From a checkpoint of a small audio frame classifier: batches of 64.
Rows from block 2, named by matrix and row number. Each number is 500 + 25 x the weight over its row's rms, rounded and kept within 0 to 999. All counts start at 0. Numbers have three digits each. After the name is the row's rms in percent of the matrix's.
# fc2: second MLP down (model.blocks.2.mlp.fc2.weight, 160x640), inputs 320-479
fc2.33 098:510484501499436498485482513512473519491483477512520524548487474462472499487503484525498522469447527516492526502472477473501508483553494491495526532493508455525487527471504499504529520490501530507498516505467497516543479502556512496495479517477505509511495487467514487471498501510533486486515477506506511492498473513475517511495472525520497473471508503490511518505477498514491457521515496485469511473491521504534453447501468502507517493509500501536509496510478505558477458467454513
fc2.34 091:484502494488512521543571515461466486502495485531497491479475447512531439498505506481497522496495469504511498465487513493479529489463489480454549534484484489489505500518523512489497480480495536546526498496477523506533458507469480522486458488484483456488520563532461527505488504466489482519544443486481514476512510490487501482519489476488534524500479510503465495472529524483504503488524515494472500502489468499462491521492531512493499508469472507469487508501499516452534510476460495
fc2.35 103:492511524507467510510510498498504499482464489528493474529523471483508495518526429524514476516511493534503457491502445462506499532442502481474475494447492515461539496504487562481498513483504501548503504480467547462520489540535509529491457481498505483523526516511464484488488470503553466523474561537537519488469491512480494508492507507469500508490527526479497492488549501499493518475495504540480507503459450475471497501457495497491483497500505516475488466527506490497470499512506587
fc2.36 096:514440480551470502518484475507510520525509531494529503528505510540460458501461489502528530519500505451500431498508511501514495487470505526535545459468514495540520465477451518535509481498543510475512541497485502501510484516498468511524528541530489516498519578506516512466477468528488510531477535477505510513485502435457515510477492523453507521514480530516517483466499515433513492501485491503513496500466477479498490528522550508505508549504451527520503484541538463557494460524491505
fc2.37 089:497494501491477481452493489519525500533535539494458536497475519474503501525525463489498536495516509446502507478475476469482498496477513484506552503533511486490477527475520537521499500510454522516488525510496475496456483497507472491496494527506483538487533525499475511477513509501469511459472516534481464462497527469507529525481463493547491472464514480519478464444483490519518499521499486534458540494497545509506515464507458513493460484528500493497527494513477521528502471527483481
fc2.38 091:516491482476494554503491472511522496526476504494540484522498459501501497520512509482507491481497476489513494495504502479468473506478496511518521426503553493508516473550505520528469508494476499508509471505491511494513523503578484519489492518459463485512548491432467530522545478480493500533489475476505492503495455519531530536514510495495549515522490496493526564538479506482468504523460505541550511545498483495493477450514515485495490538467542476548482494499464495524515534458570518
fc2.39 103:491522497499488500463480512495514496462520488494500521509498525510496487516485440527512498505514495470496535514502527514486479529489478480469496510532467533505507535534532429488472520493500459503511493466497499541484489501464495503486500493494513498461481458526494495495488498481465508492524534486496482499482496501457525510462466510456509463506529475487523474481501500521468495491541502522555487483441441450518504478508471528454494479537504488474496488497510484526473511503528535
fc2.40 099:512509476499546466497481494468453538513503531550496541495528530505520495466499506478471504510503502481469529542499466497553531480528504501501523514494533476503538482522517461509441549527499517511488482497479492507526506456453519529491503490527524487525496489494501452510473491530517508528517516457499503521489516455519481495548514513492492502452493548512479487553507523517501497507479507474479493532503513512512465510473439499487489530501493532446490488477547514469517533492483498
fc2.41 100:496501522559492517499476526504408468450493446512500537519541553497479523529494495547483527509480494467491547510489519474509447484521520480521482516514516510536527492467533512496506492506529520548516523520500477455490515491492513526463492495490525492524465470509534510491495542457471514510474496536499477486540449533441518477530518500514438536522491491502515495511529499525476492536500495508558507467494497527494485563501505468495475509507527506521494530508459532476533515447504516
fc2.42 101:529495540498499546494519490529548461500487565502506485520505512494496500495528461476530487476538498483459498498463510499523498518517541468472545520518452508452430566474453487474539554516473566487490510521457510501522526503503523538465472444486494484545482476559492555473552502494493474556519525489503489543474522502502460506504500490489511495453481482531472507478559490538490541507549463499530539546499498496519498489493482542510493477489467511526491507548520458471542502502498501
fc2.43 093:475500523489502507501486493470452544484545538530509500489470505523527506510460490482508497515484533453484497520524481540477541513535549511493508525508508474514519517461477524490499507479515539518508505479496498481510501462489517466499501462494487520512491514520515476460487466515475486474538561470510545555493538532534511501489512512520494440512533466497463498517448515511509507500518521459454512535478501503479483499500497571479511497503496508486547512478525519493517483479450483
fc2.44 102:484482493473460491508498549580516511479518525475494554526540504503509444516492511459516527455456511516516516516478480506484507520481489499551493498498492494519525462480501473495497468481505521487510529517500491507496495490522524489519459440541475518507518503452505520482524483477484539508483532500471529469507431473515506509496455511503510537548495514460506528480463495469528497500490502516456486505513473516462517473467496496469486504532450480530526511492478496508537510504516486
fc2.45 093:520530490458499472477487489491498538535473465516475502489492469478546513541482511520524504538485504527512505495502488466521500550489532504532470523514463520495493464499510537500506513498575501491511483513466500528473458487498477507520492522514494484501538475559481542503477486480521500497511514439524520519482520506469505510548513518477506549531475510491523426515513467520505518477508517497472482484487481460514510536565477497476492541491471485497510484521512493480503515501487542
fc2.46 103:495492513502524480548486459449523529527512474483504506487498499512476528500540501521488472527507521520475498505520507488515491501488503485515492474492497491504535507530479508498487528495493511536503478508518529510514523484495505486506535495495512497525487504513499510521498465543514526434513531548434522475495466506481524504484486546503524518481508475448491462440471514516492467520523532523516523511516475530486448477521504491478491505477577511517486480489526554482461483471480508
fc2.47 102:504501521500465448533490527508434555491457494523504532489468485516507504461508514478504496498493526471511479493486464488512476465516509485479480476547455549497485493491531524527486466508539473546563496503534429491485470510473470520508467541510455487502494510502503534513520502482564503506489487543492464492508493484527493459517472529487505490523485488516514490535473468489503490491490526496520473457483527508535496482507531528497481501499519499519520484516473462456481537470478491
fc2.48 110:466514461523496479489483500520496491503496502496517496536522476485461517537493453514484467496508498505475475523484477530503507456532539521532488429496560512566527509498497486493497499503505483483476520525512505491528562476490483473479475504480513514500519483486515511542507479494462477509498452459521474526502482497499520542506534546484496493523533521490495464488512505514495501511506512491520478517488485499478502498506532513490581477485482511471443500503496499499532478496507516
fc2.49 100:517517496502441505523496525475459493460493515517519505512504479490516513486471490482488521486513509483499522491502489481512484493524511517545470475480549521495501529483521488505483489439478490505496478488517505491546534516461500488513530523462510523488489492499453478548495524477479510480498496497519474519518516506498532462464530479527471502551495479466500483506502508530466498540465496523528506514542517483510522500522529499484513487489560509480504544515512498495488506485516464
fc2.50 107:516510488539473436489507485454517501462468531511504498558505480447517468503526506512529531507507476495478460514480458473536525466473512539509495551490532480502512538487481497484504521488534482489523532496482501504544505473514457487469512466482482467475499471468525505452502465469505521448499514543494494496493446502492514513484532533485498497492481476483508489483521516443448489482505473534508478518495520467496546468504498473489480491483484486500499480493465461499491536517474490
fc2.51 106:455500474532502481545489476476480450505493505529486520450539497541485488492477480501493509456492497503482496485509523461470511506519515486548525504477491513466544519517440469511493524529511530484507512503458488508462501521504503522478559532534480500510554493491519538501463502526544496505511469483487540471424480460469529464521489541447448484508540475478515529479534527472538439493524513466435515484498512500491490525478538525472478506507513495519531497475518500512483510464491474
fc2.52 097:489478514527516554464505504455554504477532503511525498497517533502534531494485514513468492494505512505512479491454452490502500507531504470480495457464408514506476505481547494504498445464499532493520492520473504493532543486464505498512485499470473528499535474502513475503474531484510504507513489508512523528469562525471456465494547506508503518477492516499496514452556471496532531517508492472456495491468485526532517483543503494508484516520499514469506438505483490482511490532502489
fc2.53 103:566487521518469513524471498551522476553502463514542478530474503489501512512486519531539530486495450501482510454504475526498502527466495493497529452486466467554531508500490526490508508477470493480526465476486525478522517521475528531493457511518511507511483512508488503487508487481527498516528530593485531513520540513504542516485531476492498496507448509494466477501510499512475498488521464498503533463534459460527508503516492473558496475480471534475462532503461482506520483517551480
fc2.54 103:489469506474504469527506520486489493482460483508509479439522483485511504494507462471499502507523518484488466481515476477496510518557512486514502471509575489486527521483475483514489502454493528517477472496485482490510481509515507510544508487518523472514519482508468481498494498460485531441502483517511489458537494526532491491474505488488490522507477527528493537535518534515519531477529516489445526513508465516479496512497463515528499548488479458472492566540496543510559522515524469
fc2.55 106:513478477493494546522517484549493481519491491512509515509520491515496561504523488507518509483487508471487490582500468463493456487543489517464507529529521499457449487495509486514479503498476464568513509551500496479474494505509460476486487522524504511492462517531499522566529520514485466483506500504501457500500493507530523488490522529507464514499502516521494518559486501530479529514484517511553503482459529479533467518502472492522499469448562474501480487513484517469449489520477498
fc2.56 101:486521525473487526521468495527522522500502508495496532503521503492538483542516562502501523492465525514478506425495451520496481488501531488499543532573483498547482544519510498488478518529534546513520567512449465510512492491464496471494515534507486514523506517507508504478455525492541494476511451557493521501516454500516521476520529531504488509527495540466489465506543515471488478474507499474497506499498478492487518484489496514491530468541491531444490514493528511511525507498497496
fc2.57 096:486524458518483526447527519513537488565533489510478500522502513515485511538470477490483480519469465487504513540424492460510458517536513536503517474515508470479466504523541494505453527489513490490532466520539462538515535517483519470470516500485535480492466534493496483497511479503457517514488554473491497497474507493523500533453534493492526528516505515475523511534548476491485493504523535563505511510531509488501490528521552481511484503474544480513517516483508502494504480452541505
fc2.58 097:505533499492520522515477472470494512545499528530498533506527522491504450492495537486499507499514497504520518532532494460478494469569516499484521541521479538525439544459493482525477493493439514542495523556489515498543494465495513489535541533518534523488515475544501496534515470549513495495510484506518510475510507490487504522513503501523513464485490518487467479453513535428523497537464506477482436549516502535530530464473494450499523426525480486529556534465514534525495501490511463
fc2.59 116:496482497458466471514492468511476517505487496471525496467506469505506497523531511516453518490510470482527512470478501469516474493499529528522548561555493548511514543501512447492489501475523487515536505526486483495451486475505494510498533530515538483478485537494496536514485482495502470459536494493502488451526488512507507505517483510471475555512499505510502488512501510493513476473490521519501533480472470511494466501495508451471509495518472492423514502508477522491527521494504462
fc2.60 104:469519487501538492448483532494503499481484537494522503498546487485540515494488497531534473504476502484542466501515519495511485499521465503485457512495507500476508474501504519493502499485496501496498459498490514565478489499522501513488488495540517494461495499451516559500539458493478489560466547504501508534472509503467467501481488489503492486450497538524508484534461477522552508520492490519496506520485527458499484476554475506520495476525491493488496539525539496487475480496525518
fc2.61 099:510490511508496516518467495463507481464522476473453502450493528496493484492552484520499479505512526540541467490512546495503510445512466477474504469505485507479486506498491489513480486509490498464535488490486502477509483434520476515479507544522499512530514483486514497459471471510446491520543538423529526463488513502516474487471491498485527471519517523494473518531531498517537526502466539496516462473525490494528482473523509479502546516468510499495539484469546518485448475518517476
fc2.62 101:487493484495500491539508499508519495531516442493493478534485494531514473474501443523507534516494539552489486482472486497523540526483496484516467539466529516497495498523436499477469500500536528493529498501451475531478501523510503484509485516459506469511515475516516519515498499486497490508549456540456494497512482495478477492520522466521530496500519532536521501482552481472470507511489500489549530468471503536499529471482525516528487531549538516513485473472446494441462519480518527
fc2.63 096:503501499547451517501532513523511514473480511479491524557529498482531486493457497467544524517429529492505502524475478529501550516476455470467484472497492487504512475526486505523477512444491493501515500509450521495536465479468499450505532477542530551546478472536508499490523484581487485569486542482511491560473509459509493534508501490511504497525491532498470527463569512502570518487469517484484454481505501524559499474484522488502522532487483521499493509532534521496534499496523504
fc2.64 107:531514504518540482506508511492539486510460530504534465518468505527476482450554516479467534524479500485472536516483507533460524467494495477451511597505480486515486510504514475509528528523480544495492505524483500542513535462527509488482537488476501523483525489484489502480525497535498513468478483499483497483490494507479455526492547502531503503480502495527511502508484490490476521491524532505475509532521517509512503528473489533513543497526464508546457493528498490480458508502487470
fc2.65 103:506505498532505512475497499472472524498515505512522524517483515480530469515539457476512514509548481513490467507475484472520539495449547513471496503508530451509539507531481507509519529521481472511489462455510551526518462521505509490526459505517508500488520521490457484486542493501530539517530553492518513515507469501514509485500463486489515497507498519536447483536471494513512467537492511468496507479504504499487502486499503455504501538514489474460507491507525491503523533445530528
fc2.66 098:474509512482471476536505500515519460451522447520548493490467520514480539479489448536515470481491513474505547483454521495486536519489579510512502508508478523521499495542510507497496488531489518469518498454464503456554519494471501480473482454477492491559487497490512483489516539515468541499526434521466495491537490545517496471494497497493473477494500526506534492512509511487470494518510501496470515475540545503516495469486495497491484526533511461533518530494473482514534506496490503
fc2.67 103:511533470526470463553473518531508538488490487537508506461495510470513482545513495469466499475489504525507520472493493478435485527491495454499520446496496529512503539500496524518536482483479493532531535476478546461505532484499505497495469519508509477529511473439501514484533502475545528479520471475504547527466485462531506502528497523495494490521491495511479479519481528532503480501522522515517503484509475490518495497474481500499542464521472504500502490506480478537477508501496487
fc2.68 097:475508525523538534497519515528500511500502468456462471496455527522495532462520521497509489488503502521502477519501486503488516549457479461516530500497529474513484476530443448495505501526537441489522502539500492530442503506508504487510487472546507484532487484479480542496543476507553491508502519523456518457508540521487497444511449500476497446493512477496498498506451505462531513502550511496486513485543477517482483491518513535463493452479524520528462531542497488506510490469523508
fc2.69 102:446496505484497498454495497456520492531516494516523482467513550465474521496493556463487536492491505508535535478505502480536489512510568521496485510471437491517517506510493464512488521471518519516508494493502500508520503511456516484535494517487519489481481499504517536533497508515481513500497457515520509503518460499528470492443534477537511543510513478493559501497476507511495529476493516510479494487493479505488516554516486507578509473475457480490508518565489430463495467511527467
fc2.70 104:477495502467477539508545510505523495501535491504526454498457484521466527462512518486534493463501514513463462508453519506492495548479505498534527504486502481472519417444521514459513487494488501493483460549488462530543555475493521471496488493502478468513502491530494505462525470471510543505532498515484536497488477503490487474465519490503492482459503511489517491573498452487487500512534524447492496462482530537507477500525517529503495495494494540554500490506484514511512511485512497
fc2.71 102:512503482539521484479484504517484490465486474523489438512513490531478524508486485501527487491507470497484514521490510529495480517487528529502507503450486466488546466520488479473537526537538443476483558486533530503512505536516507480502544508450499487475535495506501478475519497495518444525527486482467474512484527452505537468481495460476497467494462471488508535490517534562477495486529484472506510497529484477429457492450477491478523497497483538529491480511486490524464543513497483
fc2.72 094:507516536498504513534436505481472516518507541492450512474477518473495486498524499471534482477508520486550531466471496540544518479558475466473531443506495479517547513496487501503519499496498485534486501492488513495508515457501497467514494535519489508506542469487472486480448502463488486492510562442487494492506545495475529501479522511518482525470560469475461467492434491480514555495492469473490520480454478498493526484502510541502524485484489540435491439529499502525442479533488506
fc2.73 105:497494507503525473525521522525480505478478527490517485493521494488521517501535473477485512472541509500472514489488498500482539519497482470503545476491541545476495500484482512500516503525470533495473487523490484527500518516545538472511457462476503524484463563516505474490509473468522497501523513502510534442532469501515473496513520504515503511507484481537489574469465497464515551500498567513489498508486480527489519441511491516504483487486502503458491487492480525501482487507476522
fc2.74 091:518499498509520501502482543493535501509537506475492524493490522476509575485472514486526512471473485482495516506495429460508489508537495548536492478510536497494588534494491469514520467524497529479497466500525471508481505505513502477468472520507467562510497496517464479505509525523455485456555487473499465509497477500530545486509517504526484460491516496532506520515492487536526446494493512543528490520528519482519485483454396513498478498468556457500521523494460480488471467496488498
fc2.75 102:472501494519505464466511508472472507520521552485492531512523481497470505528481499523483525518466548456495502581513544530489478473496501483503490497506521474499489497516521482504520510493488516492512517533488454534525516505478471529479524453500498503500467511564498471489463507536512487482520498481546507495473497513531481500524515495482521474480471536484534546503530510478508531500464549469528499485497497538493495475483501490474478506477515483537543502478533504517486473500549505
fc2.76 097:470543496486514483530535533496502502480504478478504470524509515507486519476520444491513527529468536478544461524537493560473491497523458476475485559441534504482499530529501536489537532466508451464488481494512488495481519508464491471499570504471506542468525493497477539532512515518514517487511477518467458510476523507470489477456514491507508475497523516513522468540477494535510508524504475472513506519468504482464490515551480499506493507499526511525476548526509501461449510517514510
fc2.77 090:537498505513481524490510465512541499514499504458524530499488440508494496493498513518494473495526490523502533516473525464492497488497495475491549469538511515494531532502491478448497518532544539523533489505499499491524411489538528505504491518514507507505524485498491510459513482508546489506534523516526505461508510473508506512526494522500531522477522531488469468486520531499517500546515502504509500540499472453516498478485531529470514478488480495489507480490522485516511513483481455
fc2.78 098:481486505453520510474522494512504500507471505484458499504479514489500491508482519461461487525507477507525492479487548531503489502464517478495485483562442503467513520481451495498513485477474484484505524504526500505485552561484485481473540477520518481494521492471488483486498521479532511473488480505493475518477518483524506497509515531476492440471526530490495478461505492546491482498483514519456519457495490529518507546525457548514531451491484532471498487508476469496516488501498492
fc2.79 105:525501540520509482496493502474479505461500512508466516476504479534476457483520481477512496537494544503511529513467475568531515483541521495558490473519423466518541482522525531519490510539520483494534470551509491496490494528529498541463526530470482525489508534453509468517524537486509498498438552513471548486479511496463514534514525475533476527494490493483540517506489513555508519517519502520482490487499524487517506528497513526481501530463491487473501488471544473484516540493542514
fc2.80 101:515557511466458495510541503502530524510464543483487463489478463523503494475519478480496517472485542492513489481493511503466518520511556483475536518543462468521485521545456555461505478464515510501537513476478501474501517473481478468512517484482546496487474485500525539506505516480547496489500448527503500481489491471458506482525514505484504517539508454492516481516479489489459502488505504484516502519478511483497505500476485554489503510514497493533482525536534463459459517531499506
fc2.81 108:514515471484463536496542513515524519495526520492523483595517487502514511516459545457481529488515512483489500448545452523499531495529532487501520539525478452530498464520500522524521476505529509491515530492519490488552523513430452482518509517474519482484518498560510462488494512473494480496524500499544469533522492439476502508440515515489507526547459473513457464457509458514499474522486491479500495499465457526543545484473508517509549522508481499498514516519462471487521446517479491
fc2.82 096:520517509526490521490517493533463511514503533479473474497482495541483504474509520468449497464475522513563458530468515478467465498517479498513489489470548469530506483500493548464479492486556510500525487457457511467505501483501479472535543471490459456483422494447509499501475496481551474510557486494506500505480510511477492546537488493482457494493519499483565528515511537538543540474450490510525513478482518503494512530512474456512525563472445491493508503535472516460477469497481572
fc2.83 102:511460505518535483500541485442524499515493534525473499465584489469504490524527498518506504502511486503512485476476520491482478513507498509460446464515475515446497489503469468480495476480478543495524497497537455518473512496519470532497525458485489500487508489503492543546504510506469478488502520535530491485495513520497498501462483489468521538480543524500496514491545481530498526482505519522510510510484522474500514481521525466522514481480507504522531492518471501457455529512470512
fc2.84 115:508469464490515470488470528507475514525484502487502509536509458534471523502510499502521515533485455505508519498474482521477486471463506497503491524484528504532486499481481476529479487506497483549494462490543490496505501520541489528536469532509513505500489508506510519512542468511528493494502520493500495493507533488509525498484461521438530536520528511486484502462482521526507524518479471482540463572477510490508505516528506457490523490475503498517483508506509473462482494510494528
fc2.85 101:520473499538482548507520518485494488539517499489552533530502527516480496487503468502511515488488499466497522529535498469550516530528537488527495494421506515470490475518454481481474503514478493487484495510473457543532518518473505481501482474500501506537491492536518508520524488509492505517474491522515511540474496495500497430478523510508503483521495488501517505480479523515510548563500495502567522505465500500492519501516458500500507522512503485541479490491504490512547490490535529
fc2.86 105:478504489457524499485485505519514513500518483530458451494501478481503502476472471470475504461500449491501458425473530475461460531483496520455494473554531485544537546544537485529522494453512527436515509518488513507491516501539479469534462496522511516461472514496485494463478530474551490486518477487518421445503454483455517538486493511500517506498535490528561494470529457514492465484498519517493499523514480536484510493478508498483515528491490511506503519548500499500530511498505511
fc2.87 111:536518477497471516497547499542489518485479465494474536571506470510497485513509522531473504525481521514484527507472484527526496499441439520508520499491465463546497518486516516514484480445522494543495503482501469480513534508514483476476512537467511520492459540511472504557526479489465461478451525539466459503490521492501555522463464481496499535534508472469495442504510495513464490495475498506541513513429537543500509487501505495525513477524473484495522490482486483500493550533475561
fc2.88 097:496516494545505523505492518548502541521458519517482528471535509501538520551526465503520506458497496504500507519464523510454516503509521486493526502497532497489500535520498501519515443519481505501504550468534465476495503467513489541484517541437492486530512486501505503502494554459511466463478489512475514522472488471528501490478502509470529494525530526496482531577498535495481490501498520497514534555549525495488450493491520511470494473524502481478507560500518494533513487469523492
fc2.89 096:494461510478480507444505483512519504517511527461523466503516441533494494536489522490488526484503500535481472483528510491502482518531508501499479483503483488540531507506526545509500528492517502505483502509498488500484482500493463511570542507491481514474510476510475501485509546548517475479473540504539427532499527512481492520503486497475488510514497532505469516480508489497488507474492555469518487569513448469496524538511534496546523521486473502487544513495540523479521464505469535
fc2.90 099:521523497515537503484502532437503544455513478495540536537527529497497538496483517441489487504508493496498491493487489554549534549450514495484446523456494510486482490504470493485524510533542513488503511484537515526498484507522523477521482480507487512517548467499497527471491534467516511489468519476550469513483478468531493487462542496467512505524475531497457501515509502530512475484498529470469500530552460484440536460485492509530504543510462525458475494522491530532520504493517488
fc2.91 108:482507463558484479529543513503437476476480483495479542517479548536522438533482480512497489495522499456474534503525516521520505503485472500536504471453422500499540542510538490502496522515473490537507518483517489489486512529484507504519505524480473498522508498512516490458540536488460520492447498556441521501514483472506515424476485491491474539493449511506501577522534476504473466515499479510513529514461506491521552465508516478511466495523542480478492521480468487503514509510512479
fc2.92 104:465529488512530475474452499490519476488460522517499456511467507475493467513506540495506494507492497517502510502499491503518484521507498497542475515496512511489471506520433495483540541496511539456497512479531488477504532536520528515469451507509522466514491504494475533495511497519491477534481414512490505473492508501499516474507495469480560527507494513511489510490460460439515498495535500501503530527516494473457487510533475516493487483479515506517505529526507491513483480504498489
fc2.93 103:519512484470519513526489474512472466515496497499489517540502520514515498469494495461472544502501515491506497488460517489456510477482536533506505512488474465530446479492459508495476501472495519487475523474486498524511463449468518494495446507531497509520523504497493501499497467481464515545511511447481551521487485441539538514490459493507499538509529517484493518459479482484540472495499471525465534549506490451530506461484508508495457456482455479497526523471512489508493489546500448
fc2.94 103:513505516482498523572505532503477522507505496493518510456448520520512514489484506516532541514454477507542453482489492473466484472486539490504519494506459525510468489487498502535469475497471520493477481513497475530430444468542495504518488525538500516518528520479512516502501494528507501497517521546506509485475517498455510475506498485536477550515503492514504500498506512501490474488491483486508467491486450515500470490504509487474476499474538499488519517452495495492509525456513491
fc2.95 096:495486525517563536491508536472495493502513480482518497490469533490480483505488506501483550495540485503513477470545523481499540531496535500509492512528458483509453446518476485509511541491436564458509469517494489537468483516499513507535462432493482496526505543546524513479503497476475517518493474508494482512500518503445517499476492517541502451496523505501499491543504476493459509517502526504501481498516507514492487471492528467549476506518496508518518464498501490480458520454486427
fc2.96 093:503501492459520520489462506515516515510531492514496503483533522542502523432490449483539508487495462508458449530503465506480513492530478509461466423475502514523463473501522470489531503518510454493496505506533501501501508504501504516499507540507490495485527475478475489483511540535488467508460489498502530494512492501516476516508492504525471479518482495494481511480463500539464484473525500491502509460539483467530506501521509506509533527464476493552533517518520510514483455448495487
fc2.97 113:532513546512490543465483510502480514482503457521532477526492499545498497525488449491493527491504486514515493511497485555507475503474454467503510460460557533509483463491514492531501444533464487496468497496506528507524528496499526518489435444505518494488502521474496485473486515518510474518479522518500486539506461520514477519537493491537479506472493512502456478478493491531479518518524457517549467481456479476523552455533502504485504455535478518513476566495480491489504488536497492
fc2.98 100:502480502517456532555512465511428511516520484510467507535498477539489499473494505469530482519488492489510512458496518478542508492498481477503505489529475487501523499548532515486464530453457469513529483491466487525513480496436561456542495519437513508494482525482492501497452500506443464498497449479503537511518516498479507516496495476483520527515485470508475482512492493538489498518525460486489548499541487514550459469502545513499486521492500550498526476471479490526486490499532512
fc2.99 103:481448511495507468529519472495478464515492530479435458451473514472483510502454512477475515518479451519487476517525492559520524538471467464446490509495462488482515504478554509510500462501486527456504527497497487498503547519489533489558424472490439537510494501456514513495455495494477483513511517462484482455482520511510506516535488480499515495527509495522529480510481501508494506489508495549463490527500520511512502535498478533562486509494470501531459497498511469548491541442505501
fc2.100 106:473519483516521470453487538465523517525500492521497553528519494482477511514503473508542513512548489483495455464542517517502496521494507538520519493486562505513500510493509469512550493520535493500498501487492523516488521516550486488487494443491487471503482474503489533523501490448470487503477497505515496471511452527497518477519523520506518494548485488498549520506532502505543468507547481499487500531468554525510488488500481542497476514494487473486505507505500497499469494489508492
fc2.101 100:511527488482497500483539500509485524459475492482555444500461520497467502510507459511490483521446522473475460511515531454520511457522456523453501466501496520531515508453528502490530496447515504516521491516488460513506490502502475478495492497531505539506555489504459551516516539498479499507447494505520456466483499511530501525471510483505494539531537504495519461516492483495514486523529516490495510482522452487490475471465483492490463474530474476524554509487519553487492487471490481
fc2.102 105:524459500510484479518469499546488523545523514470468520523501451466506500537489481491502487501524529489518535516489496458497492508506527502521465520481514543480519511519520486499508504526510499482475488509510488478468522499532506475476514508490505533529468473497485482481469489520477463516477500533504523460456473479491506529510527467494506499521477488510514533509520492512472459527485491492517502428549476520538537503486479469452501517511501481505529466510507541534478496490539498
fc2.103 096:539482516524466459490528480518530509475537443513510511514496530454495525479530499509458481491510519484512483517490521450468488467522511481498439487508495500476461481484501489505489468501554513505490490486533503489488489491538504535485471531487504465492500530489526525471526527520498510509499492515470477500495525491559508473482504480509508472483485493485458476519503510509505488513484495488517531491531522486463476501510477484452486511517528496516487547478502537494477491465511456
fc2.104 096:513496525520461484520518480515553487489540493489534517508490534496479489500501467535504517520498510493482498490503502533472517468483518474509509535460525492488460515524495535527499493516533485479495506553515518513529510503503468536464511524481512548489507514519540481483492481534504501489435512522477538467503502516462508505492510524425453525516475512508506504440493525483489480503456485521504481502490498510504511489474487501479503531469558521516506521472506479523484464545459480
fc2.105 102:518437495521496494475502470521523529510505473489505476525494474496523474477500538502495509473537517523506496495473513499454549488495504498457487482536491467545538507471528470461528487461510516520519538517503486476494483451523513473458513485543500521471488527477520449499487498532508474521500485478487516521530523508539513518497510519484517540469454522516502507511511526475504470464519540498490482513492442502509517491515527473507489516478496509515507519487467520518528446475517525
fc2.106 099:491483501491507486461529478518560497488540532527504479489455503502492551500507487522474507530487475519546527532501510525501547511506515468480503545481460498492423479464504497489457466480509522488488450524537492473477508536508493494497502489477528489504495488495494501517522463518475510494510504546523508505521527539470479490550518508459514499458514527550496458477492504530468491521530552495557474501484489504516511485487517515549465479548502556530472521473528533522538506529522495
fc2.107 097:473554516527513511467487517436471507491481518521455503504490505523500489466429478502534498531506487465511521521468532473529535452494523505488556476473506519489531526529535499491483494463519493481529525516481544501504479525493522439491531504511490479500511476492532462493478495498499516508500480477514534508521509503524501540511513466497481524497511503468506445453502505484513483504526472466468492511523472463531487511524517508484550471473468476474491520523494497515478543526507460
fc2.108 097:515449538514495489518481486515509488490505510483542481476526450530506484493497530515503494493459471499472479494569482520528487485563488513473502535539514522522494481460502511475522449471502501503508511539480501504542497544488519481513521483472490508471510464491507509492516497517528493516500492483478477508504507481478503522509506539476502462482517473503496479499537510474509503474509510478472504576530507500488485523454507493495514515503475509514524496533499491529456473555490449
fc2.109 096:527501530509514498505497492480477487489471447527478457468497515527486480495531497480495527485488446473543522470540557531572513476475495528525558553509495502496545544520493485521490496486478517500506516506493510475492505537522529542507506510507490488481461512505481544491505539515530466470525519515499485479528483421467514508484508507520483505473534541490508516529489529506427481515530492490466527493537457519508524494510506455522516469474515500471469499504469530498446525508513463
fc2.110 100:530486497496467498536481510509515443478468470481506533536480480501537516534479505500505519500495492482504499561499520496498449467537556491476511452538549528487444470519498509518487504502493488524522483509507466485526483497491500497498526514525511480534464482520492496510512501487432528514473541530492545509487489517502497505500530471517513448520473470509513529482465490496560518466530505492503517456489510459504499507537497499540482507501494520492492549482515495474514496517509508
fc2.111 100:549521455479488468512476503497480518504493495471512449511555455488503505482531542517475500531503527460484500470518489510550512499533488523474499514515464510512499487483526532537503489503478548518508500484496515492478497482515457544485499556512516528500505490491465520522488534464482455515518512478510492485476481480507491545467544474483527545504552499472480534534516513486460474494490440520466501523517468488486487504491504522507541525469490531507509518515503516495490522508518497
fc2.112 100:484509475487507512456466508501517532487481495498478477478491493513508468486491564528499518515511452518535488469422479466468514422498480484497487479518536489534455485475504518495499426464499431519513487475499483497506485500459501511542469487525519504499499491482510488495476444492496492459518513541491523486473519500511506487485509496474483503520509448554439459463491467435515500495502483521506498533513458465501497501501512507520515470522506478503494496562496457506504467500486468
fc2.113 096:502491493513503537501523503516469513506503497517533522499490489506479507522498470548478482536518507465538495495533507442507490486511489515500559539460491519516525499486515526534556439520454452537509524490530511502490537533504469513500507496491533512508514531510480510504484492520496511489504477533496499478500498487533484500440514433494475534505540494507532509560510521502454496542468445446517532478499542498482473544551516500509524521481520444495485498478491512523510506508561443
fc2.114 099:501499509473489509519503504537484481525496516483521461497505493502494520534468484484506474514495503506501507543451473556482512493462501512541456490529486499511479460525513492500521483530509467521506511500547492489474552502459469481526470514566497461528516461495511507485509506497494499514528539478519496542522552479509474538459480523557497523533455491503481515526481467554499504540495528516466488500450502508495536521545492486490515482494498497487438510489514487514542482476521485
fc2.115 103:520486459488521504491518530545515533534452491505519531468468516505508473447509501513502481483500497514534434486433484494468480503447542472445480510529458434503461479491542476513499456519518497463513497489501462478508494498546508546506459510525484516502522496482516531463557500477505514512504510502488529492499455517506485526500469500470515507481501484531492504487485506470450497499497491506469504505546463528475455486508493528494486475496487493481506533508497507494480487455459486
fc2.116 101:512489503491531498548502508494472468465449457534471485519500518539500519502488516488458486471497501494490458473499531474534517481504511479503516520491459491519511517512501486512478488459466523482512467460445508500509487506491455500511492519562535521518506494506493481529490460505488487511480471458517507494527501460491526490499490500499499500521497530506480460488485463535565476516502532511500531486520486473520463469503500514490498486488464534466514544516529494492503484507508497
fc2.117 096:523481510543461451526514499499522521534492518463527487498463472518494532487497462534515528495511486524540528503519463532533468510506468444500477528466494516504476481526483564528532472486504484517500505487498465523521479485494492475540505516535526522476511470519511511499501494487488491534490544480512511519460511560486523531490487473470532550523465469538500485518433503482522498509484514496461512484471485494477443485518503510499534482525494495582496530541513493523473489472458517
fc2.118 110:522536467523512532497474518527507521478514526525520543506475510519542506485502510500489480421542482509487573513519456515498496498502515520526481458500481467514506491505508464526528475504492486484512518503495488473471496543457504472476469515512529492526464494521544505488513449485487482495514518493493509470499484507474504512474510500507458539476534487501492470473479483543490482511502480508512510497517524542504471543506521477467506513533502512444470493536476494509493511524491477